{"model": "sound classifier", "dataset": "short read English sentences (LibriTTS-R)", "train_examples": 26041, "gain_aug_db": 10, "noise_aug": 0.01, "n_mels": 40, "hop_length": 160, "input": "log_mel", "spec_augment": false, "win_length": 400, "targets": ["voice"], "num_classes": 2, "arch": "gmlp", "norm": "layernorm", "mlp_ratio": 4, "drop_path": 0.05, "subsampling": 4, "layers": 12, "width": 320, "label_smoothing": 0.1, "loss": "cross_entropy", "residual_init": "scaled_by_depth", "optimizer": "adamw", "lr": 0.00088, "beta1": 0.9, "beta2": 0.99, "eps": 1e-08, "grad_clip": 1.0, "cautious_weight_decay": true, "steps": 12000, "batch_size": 256, "epochs": 118.0, "lr_schedule": "cosine_restarts", "final_lr_fraction": 0.1, "warmup_steps": 240, "weight_decay": 0.1}
Rows from block 8 of a small sound classifier, named by matrix and row number. Rows with one number belong to one neuron. Each number is 128 + 32 x the weight over its row's rms, rounded and kept within 0 to 255. All counts start at 0. Numbers have three digits each. After the name is the row's rms in percent of the matrix's.
After each neuron's rows are labels from the 100 clips, of 14848, where the neuron reaches its largest size: "loudest band" is the band of the loudest frequency at the time of the peak; "top examples" is what is common among them. Only what is clearly more common there than usual is listed. The data: short read English sentences (LibriTTS-R). In brackets: how many of the 100.
# u: gMLP up (value half) (model.blocks.8.mixer.u.weight, 640x320), inputs 80-159
# v: gMLP up (gate half) (model.blocks.8.mixer.v.weight, 640x320), inputs 80-159
# out: gMLP down (model.blocks.8.mixer.out.weight, 320x640, transposed), outputs 80-159

u.389 091:105139148137115153056148067126167049159118158103157118106135089087130165072112105143145153165143124078141153114149112102118144115160156138169152136100183144087173118147123123070098180030112140131091102137185073134146121161139116143065194125
v.389 104:127185155151093156167160116114132182173113142125102123137154122127109135172169096146080100064152108176172126151095123159120075115136084106123142095144069100106179201106105139158118080183139146167121105062105242144113159138199158160194056145
out.389 062:123094139115074142184172116133115178137165123156099092111172142126079121075166124119141128141139138094142082099143152151102117102157127143164119163060102071063057126140109150077112175095112138106188112105126097084128144129100133155121159078
loudest band: 250 to 500 Hz (46)
top examples: voice: female (99)

u.329 095:152158179096151118133126087143144121109126159170137109153173100158169174142100115130110227182178155106081113130136117117162135168168179148101092100143170123095192105143147104157162153102141178133103103170123133116183118108145130141152176147
v.329 096:102170107114144142140144158111141095127091094147142142159137174082127129084115190090130122096093176140156193126089114145100123176124066148164152134138127122126145148143125135078161217152137092114090145112109146135113119100126101147162071117
out.329 085:123130170157175152136111127147051102080127124076098101120086131132113162078138133172089073133118116119142188104167116086122097185105085191194135121152107162140084101108081152129175182202151113112083175115177087129098127101191089109118139139
loudest band: 250 to 500 Hz (43)
top examples: voice: female (94)

u.313 098:119108171105087166125098133108099081200095202125164072094069094097172154144116141120142185137150160139082091100135104077111106125126215102097164157125174081148087170148116107128168120059107130171129124121122161119207149193099095126133137170
v.313 092:125166123137145108128107196105151140138109102111105140130125120147117175077123169142082125141152156061117149118105076166085122187123095115133116105128104075113133178156128180113183181141101077126116147147148194170128179097144114111201138123
out.313 092:134128091149093068161106134146165188028151106124112187213177118111173122103159132101126105129117081110142113103133085102132171156109156124102107142100105152127155143126151091126067124104126106054055155212174076133158114065139096166082169137
loudest band: 4000 to 8000 Hz (42)
top examples: voice: female (99)

u.133 089:128093104145160105098133107169203085171099131170114098170119122169102097187092136096087145139142083141117179145091114060141162109115164185156112156069124154124173108183154144131165051107096156145136119171089158125192116098102125132092180150
v.133 091:137180145121173092132132170104088159124112093095065142148146133126145140138117161131075130166177152077124145098082098143088137165081079167140093126077144145096166175111148149133142149152116110162160158087114143116167182093124115112147118113
out.133 084:138099171173167116051110153121099096137136109129098103141086133135097137110119154158076101108140169113135157161153111169119077145074079181191147084180141097148096146128123186069174206221106112130083162084166142154113143137167083097166119128
loudest band: 500 to 1000 Hz (27)
top examples: voice: female (100)

u.635 095:089138165163112135147064135158162105167086132159090158154105085112169147174114108126142162165144201083152100143112059131136142105163179170125153157115180121143154162141066108155165195068121176178113118158177106108176118164112162041161160106
v.635 103:140178067116168122129101176124130112109096122114068171145160121114147174137138187086097131108155217127135217135141090177141092148085141107193109086122154109179189136143100123128168180174121110166122146122122152151173113121161093091181105136
out.635 080:124127141122144120238121139153136138000133134133079182146119132132097140112255142147106100120134166139139133126099119169142121142073123137181127147118112110150080112146104154149149171149123126113090154099175098137125123051140094125153109116
loudest band: 4000 to 8000 Hz (51)
top examples: voice: female (100)

u.207 104:148147214134153154081061146126097114207110118168127111123125088090083138122056093082149187122195130157139107155150151154165098073143187144135129091099170046136110126095085108162174108098122108146107122169188131132132106183090186068129108077
v.207 096:107144115139101143130101162184128111132104068119064153185121109099095213112123144086123151120101139117128117146095077163114107201156083170176116115131093092132099158073101155133200242135086098132087112104160168152171110079138080063160137150
out.207 103:099147121133119132146123122083109124105114162141169109117123141144139118093118117130068040131092120164114165081174116104100119148096027135139154137139066105082142123148138114051090093176158153088115165148150125117067174075202132155177142168
loudest band: 4000 to 8000 Hz (46)
top examples: voice: male (96)

u.3 105:147088175139111107101153117098131082149115168130107157136104152135173121193093110083187200121126154104141105132115090086157127146178179106090086123152157169115137097159132092152177161041160174140153056155147141124180086144098098128100187107
v.3 098:117139098163156135154097129103084138140091146086062163194102154113193217149161155151100135152129185093140189120131126099142184155080118106108083109100112125164176168131116131138134136170096113152140112091142135125112143144161106152124140082
out.3 101:145108100122145092209091126089229127000123102199128142141134101102147129155254133110079147161149141117099113094122059157135111109098099158141130117097126106119124139133134165122125166126087131141104129160138128139150140024127103118182130167
loudest band: 4000 to 8000 Hz (29)
top examples: voice: female (100)

u.224 091:098148151154184148059073107097177114149136151092145125154096152072137098130066131134137134182125144116129153078136062102157098160107220075097079128111194136119100128136125156149152152094142148104069161143164076164165074176092168155078148079
v.224 100:127146101128160063148101191124093105116099142100073161179150163110127144134129167115107132102130167156182195096110066148074147154078099154170143085104109094157171116113121149075133203183140124168079142127178129137149155131103078143165124138
out.224 095:105243121159162135093136150114099095174167144156109087109118138149111127017128117126065108078122140146146204095159145126111103128130017169185116101115085071133157153144115178072133164145157145139147135111122179130080135143215137136196109181
loudest band: 4000 to 8000 Hz (62)
top examples: voice: male (100); the word "was" (25)

u.425 102:099139152174092069139074067129129061123155169112064145133110072097174120091124101128137152178124118095102125138140110081181115168123119119113073106144155153172171099132124131100167136092150176155065110138193160153132139157162182144083200189
v.425 087:106175131110151091143138177183142161127139081155101140132164106148085152083119138098061156112143142150118135115090115124128108221140058140178116116115087080144114116125154187101179175135127082206156163105110164139143138078105106093158134158
out.425 089:153092144098172149188131107124085126123093117109163084101133129124111108105132113142114049102144097155105108125110113089078162103120134167160162143111104164079061109116155144119117162184122114111149189145139041113137152090122112132113177110
loudest band: 500 to 1000 Hz (37)
top examples: voice: female (97)

u.100 101:164105139097191156120156095133130154092106156069073141172178138105175112110069140127100117136107122121125200043131163116071131149127123093128104099154130142142160078117109122097162152081109124123153149154179109111142090081142099122093119163
v.100 105:128178095139144125123163208087054145167109083144116126142131157141091144126102161149135095077100113166157156123108087125135108227070086153218100062151089056165125130149101143122173158138159145151128158121144180141085125112153104140214077107
out.100 109:129147087195133159072115130110085085160126136104171101161119116129147109136088120167137121090111112109089133156195092097179090140119125147098159071128131113131167197130104130178131104137144143151078160158170131148111146177126141112160107156
loudest band: 250 to 500 Hz (30)
top examples: voice: male (99)

u.39 091:121105156171183108084101101100098123125116091101146121136112080089119117183125121119080177177152127178107108130163129096125114139148144094175156081156166178139160116185116080156147115145148127109085156163115163119201127172096131110112166092
v.39 108:106114113137172088108105165079143103089082150111089118151130177096162120172138212121102162178095185103152185121150084144118107177073134099135116119169094104166169141148135180133170160140069086141110164093159154186130146128154112133175113127
out.39 102:121191107120126150160121122110118075071144142174120127117119129139116125035159091151094087107109149134119168070149112127135095149107005187158130135115073103121167103140113163081095112134145138125112143147152114120054137102220116138159132207
loudest band: 4000 to 8000 Hz (66)
top examples: voice: male (98)

u.223 092:148115152185090157060120148118159091131099139166107158165117123131167138154087139141125131122134190137099108155101088126164123156113188141143128072111149177163174166186149150140130129046127148130117094236191086154111082199119126137149178134
v.223 096:146112080111128116100128179161135124101146130169100154186174127147119174146144186108124121132132162095112137157126092168080092195090106155186111120086164075131122151095157160075188200118111082122141108117173186197139134090105098085151124110
out.223 073:143198097115075113156129148140136167145175110097087135150148137133103165000153137117148164120118135116151138105104154157115119151129060097144048136156132061140154141127112171055120135110128131130122123110112177145107126105153104161114102117
loudest band: 250 to 500 Hz (31)
top examples: voice: female (99)

u.83 095:132120178132155129076092106127153070139124143170125119100062119099136116149105148121167147125106124084142102150164120051171107145122141113128103145114177083105149148110122074167112155081099165155142078172153168146198129183071166095094178125
v.83 095:096171156148192146134156151090127135149097103110085159149090152103143130148143202168113148122113160079179212091133122154123044155117103178178143112151158094169137160114144167134159174143112147131106114091102197132099149082131133088142115117
out.83 081:110088073124190110215160143178117171000140143117130186192128144151128123149233151139091093125101123119168117188093132138130138129158125102116102167091137140146147132136095121168125132125144143097107140118144107158129086031099112135140109155
loudest band: 4000 to 8000 Hz (72)
top examples: voice: female (100)

u.579 104:146142170148170151095081111156150081166093165089107147151117080120134112221091098108111105123132142144117121126139111137118083107146180138136091135164154084072122091148100093171162151021102118175091080171160118131167113163094149078121131110
v.579 085:159195101144130142141123159115093115133109124117044140166127116150069140136153156098123099119144148146142138134123100155139089142071104183199148108134120092090108139114154173061177205144144106107149131106132147168150196103112099155158126163
out.579 070:138125140092090139195120115094186118093113143129165136095137118132105095153155095113105162124157078158090120081137110093144092103085143118094131114159104115085110124138133160188136031145126141115122141107159121105092132092175114154089175133
loudest band: 4000 to 8000 Hz (55)
top examples: voice: female (99)

u.182 101:142152117181167110036109137118133100159158164088118136168149108091146185078080148072168127122164157141163208132113112139134144155060125124159117126173108172147118101086136131149171122108157145100073129171205138119145128161113095140115193138
v.182 097:095172139148126082111099177161165113123052147084072150147158149162076202129167164143082176116130118153140167156090129141131131170124102143192103121090125120152126128161113170088214165080108123122129162140117165161141096109124119110177132124
out.182 120:113131095237177091045079121134092121199160122139141109170104141121125108150085130146127179127108151101124156198217093128165121119106086140112114000137121099164161167129131134134119142190135119170048178104165189199075143173142179134130088136
loudest band: 4000 to 8000 Hz (35)
top examples: voice: male (100)

u.343 099:107165160128128151090148151095112057168176154130064126118130158172157168088062158094092130106113138093110133111163156113120113153084151146133171060105124097151212124126096164066176125105163167090099114138103110105124109151119128115102168156
v.343 099:131136142101088131159127152103157177108142120101098177163084153105081088124191138095163145115112119153178116153092142180133114139114155058139098179127151136145116145063138122098157108106116055147146110119160147126126083100136123146141127038
out.343 066:154126138096058159204138099173174116099158086197127172130144083119130113070148061104197159150155115105110114127114137097167132132170123110179095140071139143121136123102115138107097146071097092124160075198108151087132130080115111170071156199
loudest band: 500 to 1000 Hz (30)
top examples: voice: female (85)

u.460 100:142154133130107113157108147161141076114118180110150149123112125152147141166116174134124190170130178094076074180127062099169115099142197124122118161151135146138111095154104106169130158039124190207128093197134121092167111151082123082126146163
v.460 094:096171090157157109160136170117110135105114106119078137161145123109126158127109149118107181108118148130128187093097071173140110153079123126222117128148156115137171161088136117098191183148104113145124115120125169103192144091109080124115122134
out.460 103:152110142106145115237098117159163150000106118164083180145133115121099142110224120105119109127158132102116125088120105121131146116117140144168098138082132159096096066120119156140138143107111108127116140150169056086158113047115112120096144145
loudest band: 4000 to 8000 Hz (53)
top examples: voice: female (99)

u.522 092:135134177113124102152157112129156142119127185076128137114123111141200128200127113127110174163159165150119064143142062070173150145134158108110126104177180155100154082118124141190191110063145176127143114145097103080169133137110189103118184106
v.522 094:091157119147097083107115185071149145148106109149114109127124107130168169166131197106120114163131165108164156084095114122108116130100066155086091139115114079164127156125115175100118118131069131122087120100148151174145185098164168168127118137
out.522 084:138078126155139092200111114197165140004143125162069190156128110112109157132231113126111104137149118103126108114141099144119129129118155133147094129099150149134081052112100143151163189066094135111114122172146082124168107071083099131058154170
loudest band: 4000 to 8000 Hz (48)
top examples: voice: female (88)

u.44 103:142144115178172096124114106131147118174146121102113140137167052140131169113116124154137190192128178121068086162142104087184164124155164145071132077101137131107151115157072071124105121083107153107142123164128078097127111111132131127086164161
v.44 101:153134166115147139157144170137135139122069127150099130145106164073129170154120160105126169167135110128135198115140113164131103195076081167187126107152128112149129190104114162118171180126130129127114152089173138151147132139161090156145112143
out.44 078:124103170149123083134133113163128107046112127083076185126113121112073136078163121123127111159143087147156187068119145106097119171072108124163094115138096170134087065118124153087155136214130097105099139113193081128122135107174077142081142106
loudest band: 250 to 500 Hz (43)
top examples: voice: female (100)

u.377 088:136138121200145089093092088112191049104138136109137092180085101135123154106100161126150139126144168157189119155134109137132152120088191153144081117121161133103098098165158176146136108045081165133114110176121150149161092131129079153117135113
v.377 092:112165092142186142162125146166146109087123093147097161147166125098094152123142161112095124101146130104139168110097063129121078151153130165226081131151143080164119122133161196079196199102128108129100122114175142136127120103147078065168111156
out.377 097:117159131146113146181096126133149130037148109246121113121128121143119112070208097115112112098125144090108141113121079130169101093125039178154155136068103083096119086132113170077114189129121135152122132136135114074146167089138176119163100187
loudest band: 4000 to 8000 Hz (39)
top examples: voice: female (100)

u.612 098:142133121122136093075132105150166099175142150168122127118105031109186126157090110091097196168172183116055151165163129088155126140129189136157123078126109155124173082127147102170112119110144182131119091192143137080157102166152105162140156182
v.612 101:127194090116094114127132128122158151165138141127102144158162131156113190111127151144118181110129146118144199143110132117102121185102089119171088101079095097122176146143158137093141207108141167152128101126113220164102096117145083143137090133
out.612 068:129073142125168149187151141120064193116082121100099119129121130139078118096161110166086054072115116148135174155111117126097135145129090148124149126137098153111047114106136130094163191215112096060108201064150081117131161109175071136141134068
loudest band: 250 to 500 Hz (50)
top examples: voice: female (92)

u.153 099:144153140168169137095090113154135098150083162056095129112059113141158155073090175109136194148133164132130197051174142072129113110151130130115150111109161172116179116139069166072138137112156187151160070158089128093107082128144139152080153169
v.153 102:132162149104103147179143144146091124118102096153084093105151124107091128156141125100114118089118137185161191153104145131151115159110058118199108129147116120124201152149115169102109129158144121136130151078076233151074152089177102149190071133
out.153 107:077141141064101134229144137181179154040128138155124203101110158165113122147236141132102101162105163104153105181035150124127105141182104115127091182111115084117089136168134162127137167106147158096141146125128120152130124010100143131185104115
loudest band: 500 to 1000 Hz (31)
top examples: voice: female (98)

u.576 096:122164190138098087090092100067141065116169138081131152127139110096086148140037084121185161156159140151166136131186087159109071122081159083124071066139179081099161123108159080056154106088092118143095134158177107116137122163133141142129134124
v.576 102:105085123137142126100122176092122173158083122088153125139112139134182172132130196163122093159154139117144119121170159171057173145110143171120138132084179104084084161129111122144178172153114079147111173079103129160170147163106055086121096060
out.576 073:128128122122173143049145098086063159200098147132158002082121119146152116114030109091112082094115119148132117088156126095109160103150162129077167116109144179126090102144080105135120131159131139110184172125082095112166142131092145116106140143
loudest band: 4000 to 8000 Hz (30)
top examples: voice: male (100)

u.194 093:125100118182111161090129145153175057157127173107164107169124119124145139152104094139162167170113108099119140124162042119152110119064118133157115146069142171095179094157139132153086108090126159181070108220114156142099136156162093141151187213
v.194 098:110179131154114086100133150125119114106127171110059136161122158152157165152106153091129186121155206124157199106094129159123124187074071112166102122141137139140172138100120205146190185134106102206131102105105192116088144148181090104188148140
out.194 089:143114135167146096222109128111145167000140112161146158155161126101098102142255130096117122154141107138108110094121107138098143111105135136126151113079113129112049099132128174155113149183104150105095180167163088106136138075114135126129124127
loudest band: 250 to 500 Hz (37)
top examples: voice: female (94)

u.583 092:134141126121155082118113132143183121173120153102128110144141096090155199152058121156122148175109119118090166147169108075186137102100195106107082110105172145159199104160082133132140168117154111173077039148106153101169065142135102118114196158
v.583 099:142138094145130132110108180089112118110093120149116139136177119107105156111116149085127112119154154098179186135095123144154069199115096163183099149139115091153134153123151192103199167122070094159142122125106153148131105143103054124134062144
out.583 080:125102139075135097133166109147147171102152115175128143118156146121062119146166108069093132126117096143145089196068171116104141101179175095155114173153069150124097163136168157138125184122096111073156122113102115092101126064132097168118121084
loudest band: 500 to 1000 Hz (38)
top examples: voice: female (100)

u.554 101:144143180191166086110073114104195100126170156172107112095136110102091150105088125115139153187097192128112159136121071130134052157072089138129075123146103138144162124101114132085176149107109148103063103164178155146151085154149134102090133174
v.554 099:140156155134141109119137183115113129102099114128067106181116140087132222125143186150107120088128117133127165093147085154095100223091099206177111146130149114178148131115115145117175185157116129157122139099137169145110148138183049100134119152
out.554 101:133104105165153137078097095131081166220107100127189113160140108114141080164093133135168091106113112087116096177165115136136146083113103124071111079120120131126117147114167144164100152171140111121101172055135145120150158173080176131161082102
loudest band: 500 to 1000 Hz (25)
top examples: voice: male (98)

u.228 117:150117115121147112129164095122177080154140184073096152121081124162202115185117157139146225156124161088102131108133140065139143160138183071088098106138149123170137128136063056136136130030116128176125085175079146101137066133106140130112130141
v.228 094:085169118168124085144118198122117135113057136132084148174136113099129164107119163080083130126138156129128203152112062158110089144134134116141132095107110081107134124092095140102182185104106108134161116092087161123182152104161143097153141138
out.228 100:152139108175169087156074127099170135031099084144143125163152106103118123113179133124106108127150130119109124104142062157139135108092098175113120084111102116104087077128146195145163168197101121113078177182168085114136152075089098109071148132
loudest band: 4000 to 8000 Hz (25)
top examples: voice: female (99)

u.189 086:133124109113171096085090126078114101160127152081150134179133124147150188126121112135067165110097176137114146110184152101172108166148146146153140118112154115127113141129094112096118167090184142092079128163191131136160171196112115077100179119
v.189 094:132174142151135112103129194139152151105107106081074143145163162161124159129156190116088142129103152110128157117112103141109133172144116126141083103134143099170143175154117173119173156126127108201130137108136211168148170139142084110176097149
out.189 071:134174099110083100127130140152163144178186105158111136129118126120116146070125110118169194161128112122125144091093130183116155150113085143118078140162110091167153114123156144029116087122125109136130098119138187138042136110187123173106107106
loudest band: 250 to 500 Hz (31)
top examples: voice: female (82)

u.326 089:161111143115170103052124138142131030132108126095092142129097125082120109163075107126105156153168147093109147105183081092141102144128154149142138140105177150089170164120108099118099194057139190109100108154166106105094128134129125100105165104
v.326 096:132169108150176139124158129133130141122135126107097144148111100172119170087120142098131157140078156093142205134125150115117112164103076121172136149113084086132119185180114120132183180080150119181104111163121174148168143114196106098164098113
out.326 078:128067118099156148160149124147056187149168115159124053077145143123144122080101123110147075169114072121132084115130144164073154096162095159086196191106132169114085120155138147068077149120135144120188152114087082079143132128139119138080169136
loudest band: 4000 to 8000 Hz (28)
top examples: voice: female (100)

u.2 101:097159119126169129097111092133181130129141182098142148145104095132155132186097160121101154180158172095078113167114128107199091109113154161128132124120182185125170109127065148180144133108097153145121126154171099124159114131089163075138188130
v.2 095:148168118132175078145137172119094168149099115148070145178135121099116157131109128097121129115150141093166151107091063166126104169123117130190092113079101079132184167144149140106127231153128151184092124104126206104113136144161094121199080152
out.2 070:147100147152167105045127131144089156149152107114122101121146116089096132114086113114137083167133113171148127145132137177111138108078120166124163109177105165130049102127103166129139106195096115109128167126163077107117145108153111155070134129
loudest band: 4000 to 8000 Hz (27)
top examples: voice: female (100)

u.178 097:122121132119149122114102114055129074148114146074134149199170089087122124136128094108140132149165120100083078118138122092168077145139186067140126101098169081097102119096120122129154128086068093098143099180162103168125100153051177102162198141
v.178 091:098123064140178121094113169128091139132110112157127121150126108085130183101150134070112116150121167100163168096115083208140085125136115170120127142092135064108143167144126139102165199154101096166092112132100158180085154133117122096158137098
out.178 092:117137119150111171169129133117066125114145155111154142144122138148116108060143097180147094090115121148104131094153130133144153134115074158160127128114092114102079079140124125134134075121176160113108185116155101078100152104215132124165159122
loudest band: 4000 to 8000 Hz (36)
top examples: voice: male (81)

u.530 099:107081177092127099142110095120119072162062135152143122099108119139131154110116145108140170147141129079100116087102172087102098106114183035104121142145163145093129144123142130159208127068131107069103104175147173108170133147092147158151134133
v.530 100:137186151140152070130109166108142101100097132121061113125104149077152157165146169073084129154125160131151174107139074131099085201086123127174112102144090111125171169104157189130163151123127073186132176123137164164105172103165065106178097127
out.530 087:138070053189137128074072130121138178119149102129171143184127131111173122158111125129151108147119072115127100130164080150177176108101062153083103075134132192142134094126158133153078086198138121129066198117165099167097153126131124139046133110
loudest band: 250 to 500 Hz (40)
top examples: voice: female (99)

u.268 098:124107180151128134077120127144151106161133188130141140136078143095198173199095122150159149155172167108134137167134066076151084157091179140152097137095152146147138135145067095169180155099134176133100081189119122134208132178068136119117090136
v.268 109:101171078164140127099103198099118143114146146117106098151148145121119145096114175108144097154127117115176160042150085184134141218083087196195153123161154079135119132101169121039115219143135143115102159091173131110153161128127089088114100153
out.268 102:105177121133103115206100117120158166078155130206115162143168141121074101053205098063124105137131107112116097138098107153074190099079071091132104143054067107092107138154149147044056148104114153075140131158124125090126142112160159166132125161
loudest band: 4000 to 8000 Hz (37)
top examples: voice: female (86)

u.33 085:157142137174128101142086110075136070137111115104148079134141136136094152168103155117133119167160170119093133094105101144104126139148202134127146141108127085119156107170152139158136163060069155109089117177121130109171110125112127033118226105
v.33 093:112169118135179126123163174129148103102082096150104115158164146129116149130121178103097124116162161120125166112125110118117144158078110159192130116101144050110169101100126166079171168109063126173108103120120149153148179108140107105187131147
out.33 071:120089132131155182255120110123155126000146130145129192111095114106135090087255124129129107154123137132122101147105108157143109087133063160170139135082118104116077116155118142138114133123124156129131145129143108149087149030164154108125101134
loudest band: 4000 to 8000 Hz (40)
top examples: voice: female (99)