config = dict(
    arch='gmlp',
    model='sound classifier',
    dataset='short read English sentences (LibriTTS-R)',
    train_examples=26041,
    gain_aug_db=10,
    noise_aug=0.01,
    n_mels=40,
    hop_length=160,
    input='log_mel',
    spec_augment=False,
    win_length=400,
    targets=['voice'],
    num_classes=2,
    norm='layernorm',
    mlp_ratio=4,
    drop_path=0.05,
    subsampling=4,
    layers=12,
    width=320,
    label_smoothing=0.1,
    loss='cross_entropy',
    residual_init='scaled_by_depth',
    optimizer='adamw',
    lr=0.00088,
    beta1=0.9,
    beta2=0.99,
    eps=1e-08,
    grad_clip=1.0,
    cautious_weight_decay=True,
    steps=12000,
    batch_size=256,
    epochs=118.0,
    lr_schedule='cosine_restarts',
    final_lr_fraction=0.1,
    warmup_steps=240,
    weight_decay=0.1,
)
Rows from block 7 of a small sound classifier, named by matrix and row number. Rows with one number belong to one neuron. Each number is 500 + 50 x the weight over its row's rms, rounded and kept within 0 to 999. All counts start at 0. Numbers have three digits each. After the name is the row's rms in percent of the matrix's.
After each neuron's rows are labels from the 100 clips, of 14848, where the neuron reaches its largest size: "loudest" is the band of the loudest frequency at the time of the peak. Only what is clearly more common there than usual is listed. The data: short read English sentences (LibriTTS-R). In brackets: how many of the 100.
# u: gMLP up (value half) (model.blocks.7.mixer.u.weight, 640x320), inputs 80-119
# v: gMLP up (gate half) (model.blocks.7.mixer.v.weight, 640x320), inputs 80-119
# out: gMLP down (model.blocks.7.mixer.out.weight, 320x640, transposed), outputs 80-119

u.580 097:493457570522568474465456426551548439462485491494452470492407565529501525514451522444511502544491573497569545510504467483
v.580 091:520488509483511445485531439428467522512482489463561484527533546501624455458518494505475480528543544410552454559438500531
out.580 095:561539517553351480603443465431521518448530459411502542566578472474478485508609461456533494529489441496471457480517503509
loudest: 500 to 1000 Hz (26)

u.281 095:491479545494540485419487467478550371584477509525484459455411457508515586489483428539593580586541600404434479432520423502
v.281 111:527515596497450460532426537429521418470549480496515542532520471419461548519499388449587478622484464553519458480471492542
out.281 078:476513447441590500532553477544486603513514469411440435518538484578479478457436518473489513486430464371505526559453579466
loudest: 500 to 1000 Hz (25)

u.521 105:512543483503478451485475461501589498540524451514535463513552412527491587473412548485499527482511561498490488425478459473
v.521 096:549582508483500508549548497522490430542425514562505503478502503506473499613578539465511560475569477515516460532422497542
out.521 073:482473528555464519551524579434491505450465539446454560549542523527620564561528535567494462458449510537538486473550534501
loudest: 250 to 500 Hz (29)

u.232 089:429505559484493522394518439508487410542466530591522486482400490534532520598433437454469539501550503528535509476483472553
v.232 086:484553539490505515569594459508491549408497505570480510479510481461457526481596446537505583548537524512451500508440507522
out.232 111:482474469551523470707475527431529451290486506465539601497527481493501581460767507456480464517481506522494505438501442569
loudest: 4000 to 8000 Hz (46)

u.413 111:576509662578581490447460464528495489463500443527455510512565399479493510579517520563521501577498575455513541569491507572
v.413 089:512420545453487494420569593485509511492513614565523428502384601539570536518443603475490453486527457390503467489541458496
out.413 134:456493451498489556414547452541454408545469517543612415474480490560504419479439470551506419453465389567471443546512492442
loudest: 4000 to 8000 Hz (27)

u.164 100:532519452547584472456472560454476386512489539452525532548519439519606568600496502495463492539535554518580458501524448484
v.164 123:475421492494530522452448544468475574497511568484448488527429585473644533552507515620549532572508467364607483418485477542
out.164 097:454494527531549412548521485559511587453483504481463551560485513486529511455554516526593534507432423458587527482532491556
loudest: 4000 to 8000 Hz (41)

u.59 091:539547538492555574509446465537513439536460504455502444501474504493534526580408602512498558510490501536485560526502456470
v.59 107:567455567494475426579427493474534441426575474554470589514481505486442523538565432608505487546531481536550495490491453548
out.59 098:520507495525472451541482450539468465537606483513458445483503441486477499417488417488575464599527493520463486504523404545
loudest: 4000 to 8000 Hz (29)

u.358 104:521564556556455521474474464551573379479490470517496574520495458504459481494461401577546535524428566453492553518539464463
v.358 082:444520483470437457436542523504516536487593487570481461533440459545575569504440557470475387430477515450557524576451542534
out.358 118:525463493530599528572493548529411587385395502546459459524491498511518525480549533518418376419513496528476473428523461533
loudest: 500 to 1000 Hz (42)

u.578 093:569516515531505474418463499480554428454440573463451491444479444437551457575449521444566555564534557495439549579538460486
v.578 092:496524474521457507514424548425501498512471560521517499540504443449613544483464585522528439567520489492496449541536473508
out.578 069:500449412492535511472514480477501506489478518492553521506490516462562462477486496529449464514509475449511501506565434553
loudest: 4000 to 8000 Hz (38)

u.599 092:445486497528464448417481514522493344569519542551451544548540520521561575530428464568561568545518558457486498528493447527
v.599 097:416464580405414438524503433481502415437564501474522528488516516519404499491584401502512574481446517480494545433506469522
out.599 070:469473381488459540743576493521535482290459506473516610478534495516439438545782485498455468477496489576519508597444534452
loudest: 250 to 500 Hz (31)

u.174 106:471486566509533438430487416447593378517495491442560514556427480450565539566524462467492582505476572461442495501504384425
v.174 090:436557491480494560535558487547484450481479501519509518509440449463587479444558505523508518464442636528507495534450511639
out.174 073:509504457457558532460555473535535505535491517403495483516486492492554528547432504559511539567538474438453507498513524455
loudest: 500 to 1000 Hz (31)

u.504 094:525517456473571559499514486509589404452513505450496549488476421471564481491464535505452525606546527443528480455440468505
v.504 094:536447523547556448513428571432469582480414459468514497570447560442543445567466537472384419533497519462526570526497452535
out.504 087:523458578592522511465399444497441478386487542599513457510473487459580478542482458498515383477551452491440510410663368504
loudest: 4000 to 8000 Hz (27)

u.106 100:510517573524434537380472449469504403582515501519567507582504450423494532503430538462434528544605536442482478547512459561
v.106 098:558421517513545448492429552476483481547455558490496584556457548471560549530473560582546447506462581501584512453553446520
out.106 080:476427390601507481463547581486429563560506509422496516511459545478525578527498539531484451483497457539528533521587538551
loudest: 4000 to 8000 Hz (35)

u.71 094:573469550561509427461460502459510464621523469509439516531519507519571480498499581511459493593530576434476436591523517531
v.71 098:497517627491412539499521505433453512509521486429529560574547521472488464549570560447494514570535556478571484533535438562
out.71 074:483523487427512411681516533481573507434519461462489617524545529506465511413646547462522532484467486558532555435427469476
loudest: 4000 to 8000 Hz (47)

u.424 101:465560573487500478500417574471535517524489480495491503521544557491489605568444507470478580554472543449567517553498471478
v.424 089:610477554639494486413428448382435530548531541539495467563424457486469555515424522514480448504528488481512483472569500507
out.424 097:499516437583427554463476412496455427560525481521591469535528481525498424476478446520521499468488397442459452538547465456
loudest: 4000 to 8000 Hz (72)

u.169 096:457468552466497441526446450481581432506552619565522491462497427477546572555539498541569624485567558462508554468539421490
v.169 105:529532525471441484540537491456455554527451539437495538471528558461512516587507547441408521527479572475592471604518518533
out.169 087:522438522489514468624489486541518573363478443458433571548486452444560561508669498510469499501570527480497484489516492545
loudest: 500 to 1000 Hz (29)

u.272 091:522547469500529540475458527575605472540536484560462527561424431513479566499467476561581572533492575446510531521451460464
v.272 086:438575606524457450515511525467524416485502508510462575482458450540498468576472469445505512480525593451498529499482505488
out.272 083:519512533534436514634494487415499538410512487591458557539523449454480516580669446420482520487566512543475473541545473527
loudest: 500 to 1000 Hz (27)

u.19 091:480589562576488502468399495531548473524448515563521527445516455464595502586417488491478510551537521454459447512530529525
v.19 085:495456539548443488465445408499536568560543420403553547600496471444573478465534594457502605572458559415502517479466467465
out.19 100:455494486495495524685490558530500477334528488524470581542483486486519570486713512540441420485478501507502464533467462585
loudest: 4000 to 8000 Hz (54)

u.445 098:487554528553504450484475536487549519539487535522481546482516508480501564576438479524546582545476495485525497490505515411
v.445 094:551480495491500507455510398490507483488482540479464486520424461464636480585474523535569625574514522431489507449516503438
out.445 090:486500472482582452608502505531514557321541486511430570535511496483514578431593553498411494535486502441525521489476465559
loudest: 4000 to 8000 Hz (31)

u.245 100:484572574549525409464469485592578483511526537601463520529465485537475505462495459491565581607485537433506525503534458476
v.245 096:521487385505537529508416461589488535457441525544503509520573554512535532401482510503492480424481494489494584503510491522
out.245 088:541516516504434477538490469445485593454419439507497529564548462465447466483588481407427461464569432504522407409468555565
loudest: 500 to 1000 Hz (40)

u.9 100:482477501541486528421447571445520439576499481471474499454500471441533505512483534520468447505525626565564531489471422611
v.9 086:442498473531453527526469423461541446537515488553484505518490419496484515528465549593466634454431557420431513519495430395
out.9 102:477464518486554379487537544545482528408463571448433539480471559470571545484485550515493549594472480529549545414490518542
loudest: 4000 to 8000 Hz (30)

u.431 098:505415493575547527480461467490497404584443524444543545554528449544525567542372503459482484503515593485490439549514464516
v.431 114:497458519541502476504463607393434497522471536578433475509435585456617538589500576562518448556487539539500536501536461518
out.431 097:462437388523519529470518537411409576507452508467537435546492554497555486467427517526485384449464457555493542409612498543
loudest: 4000 to 8000 Hz (42)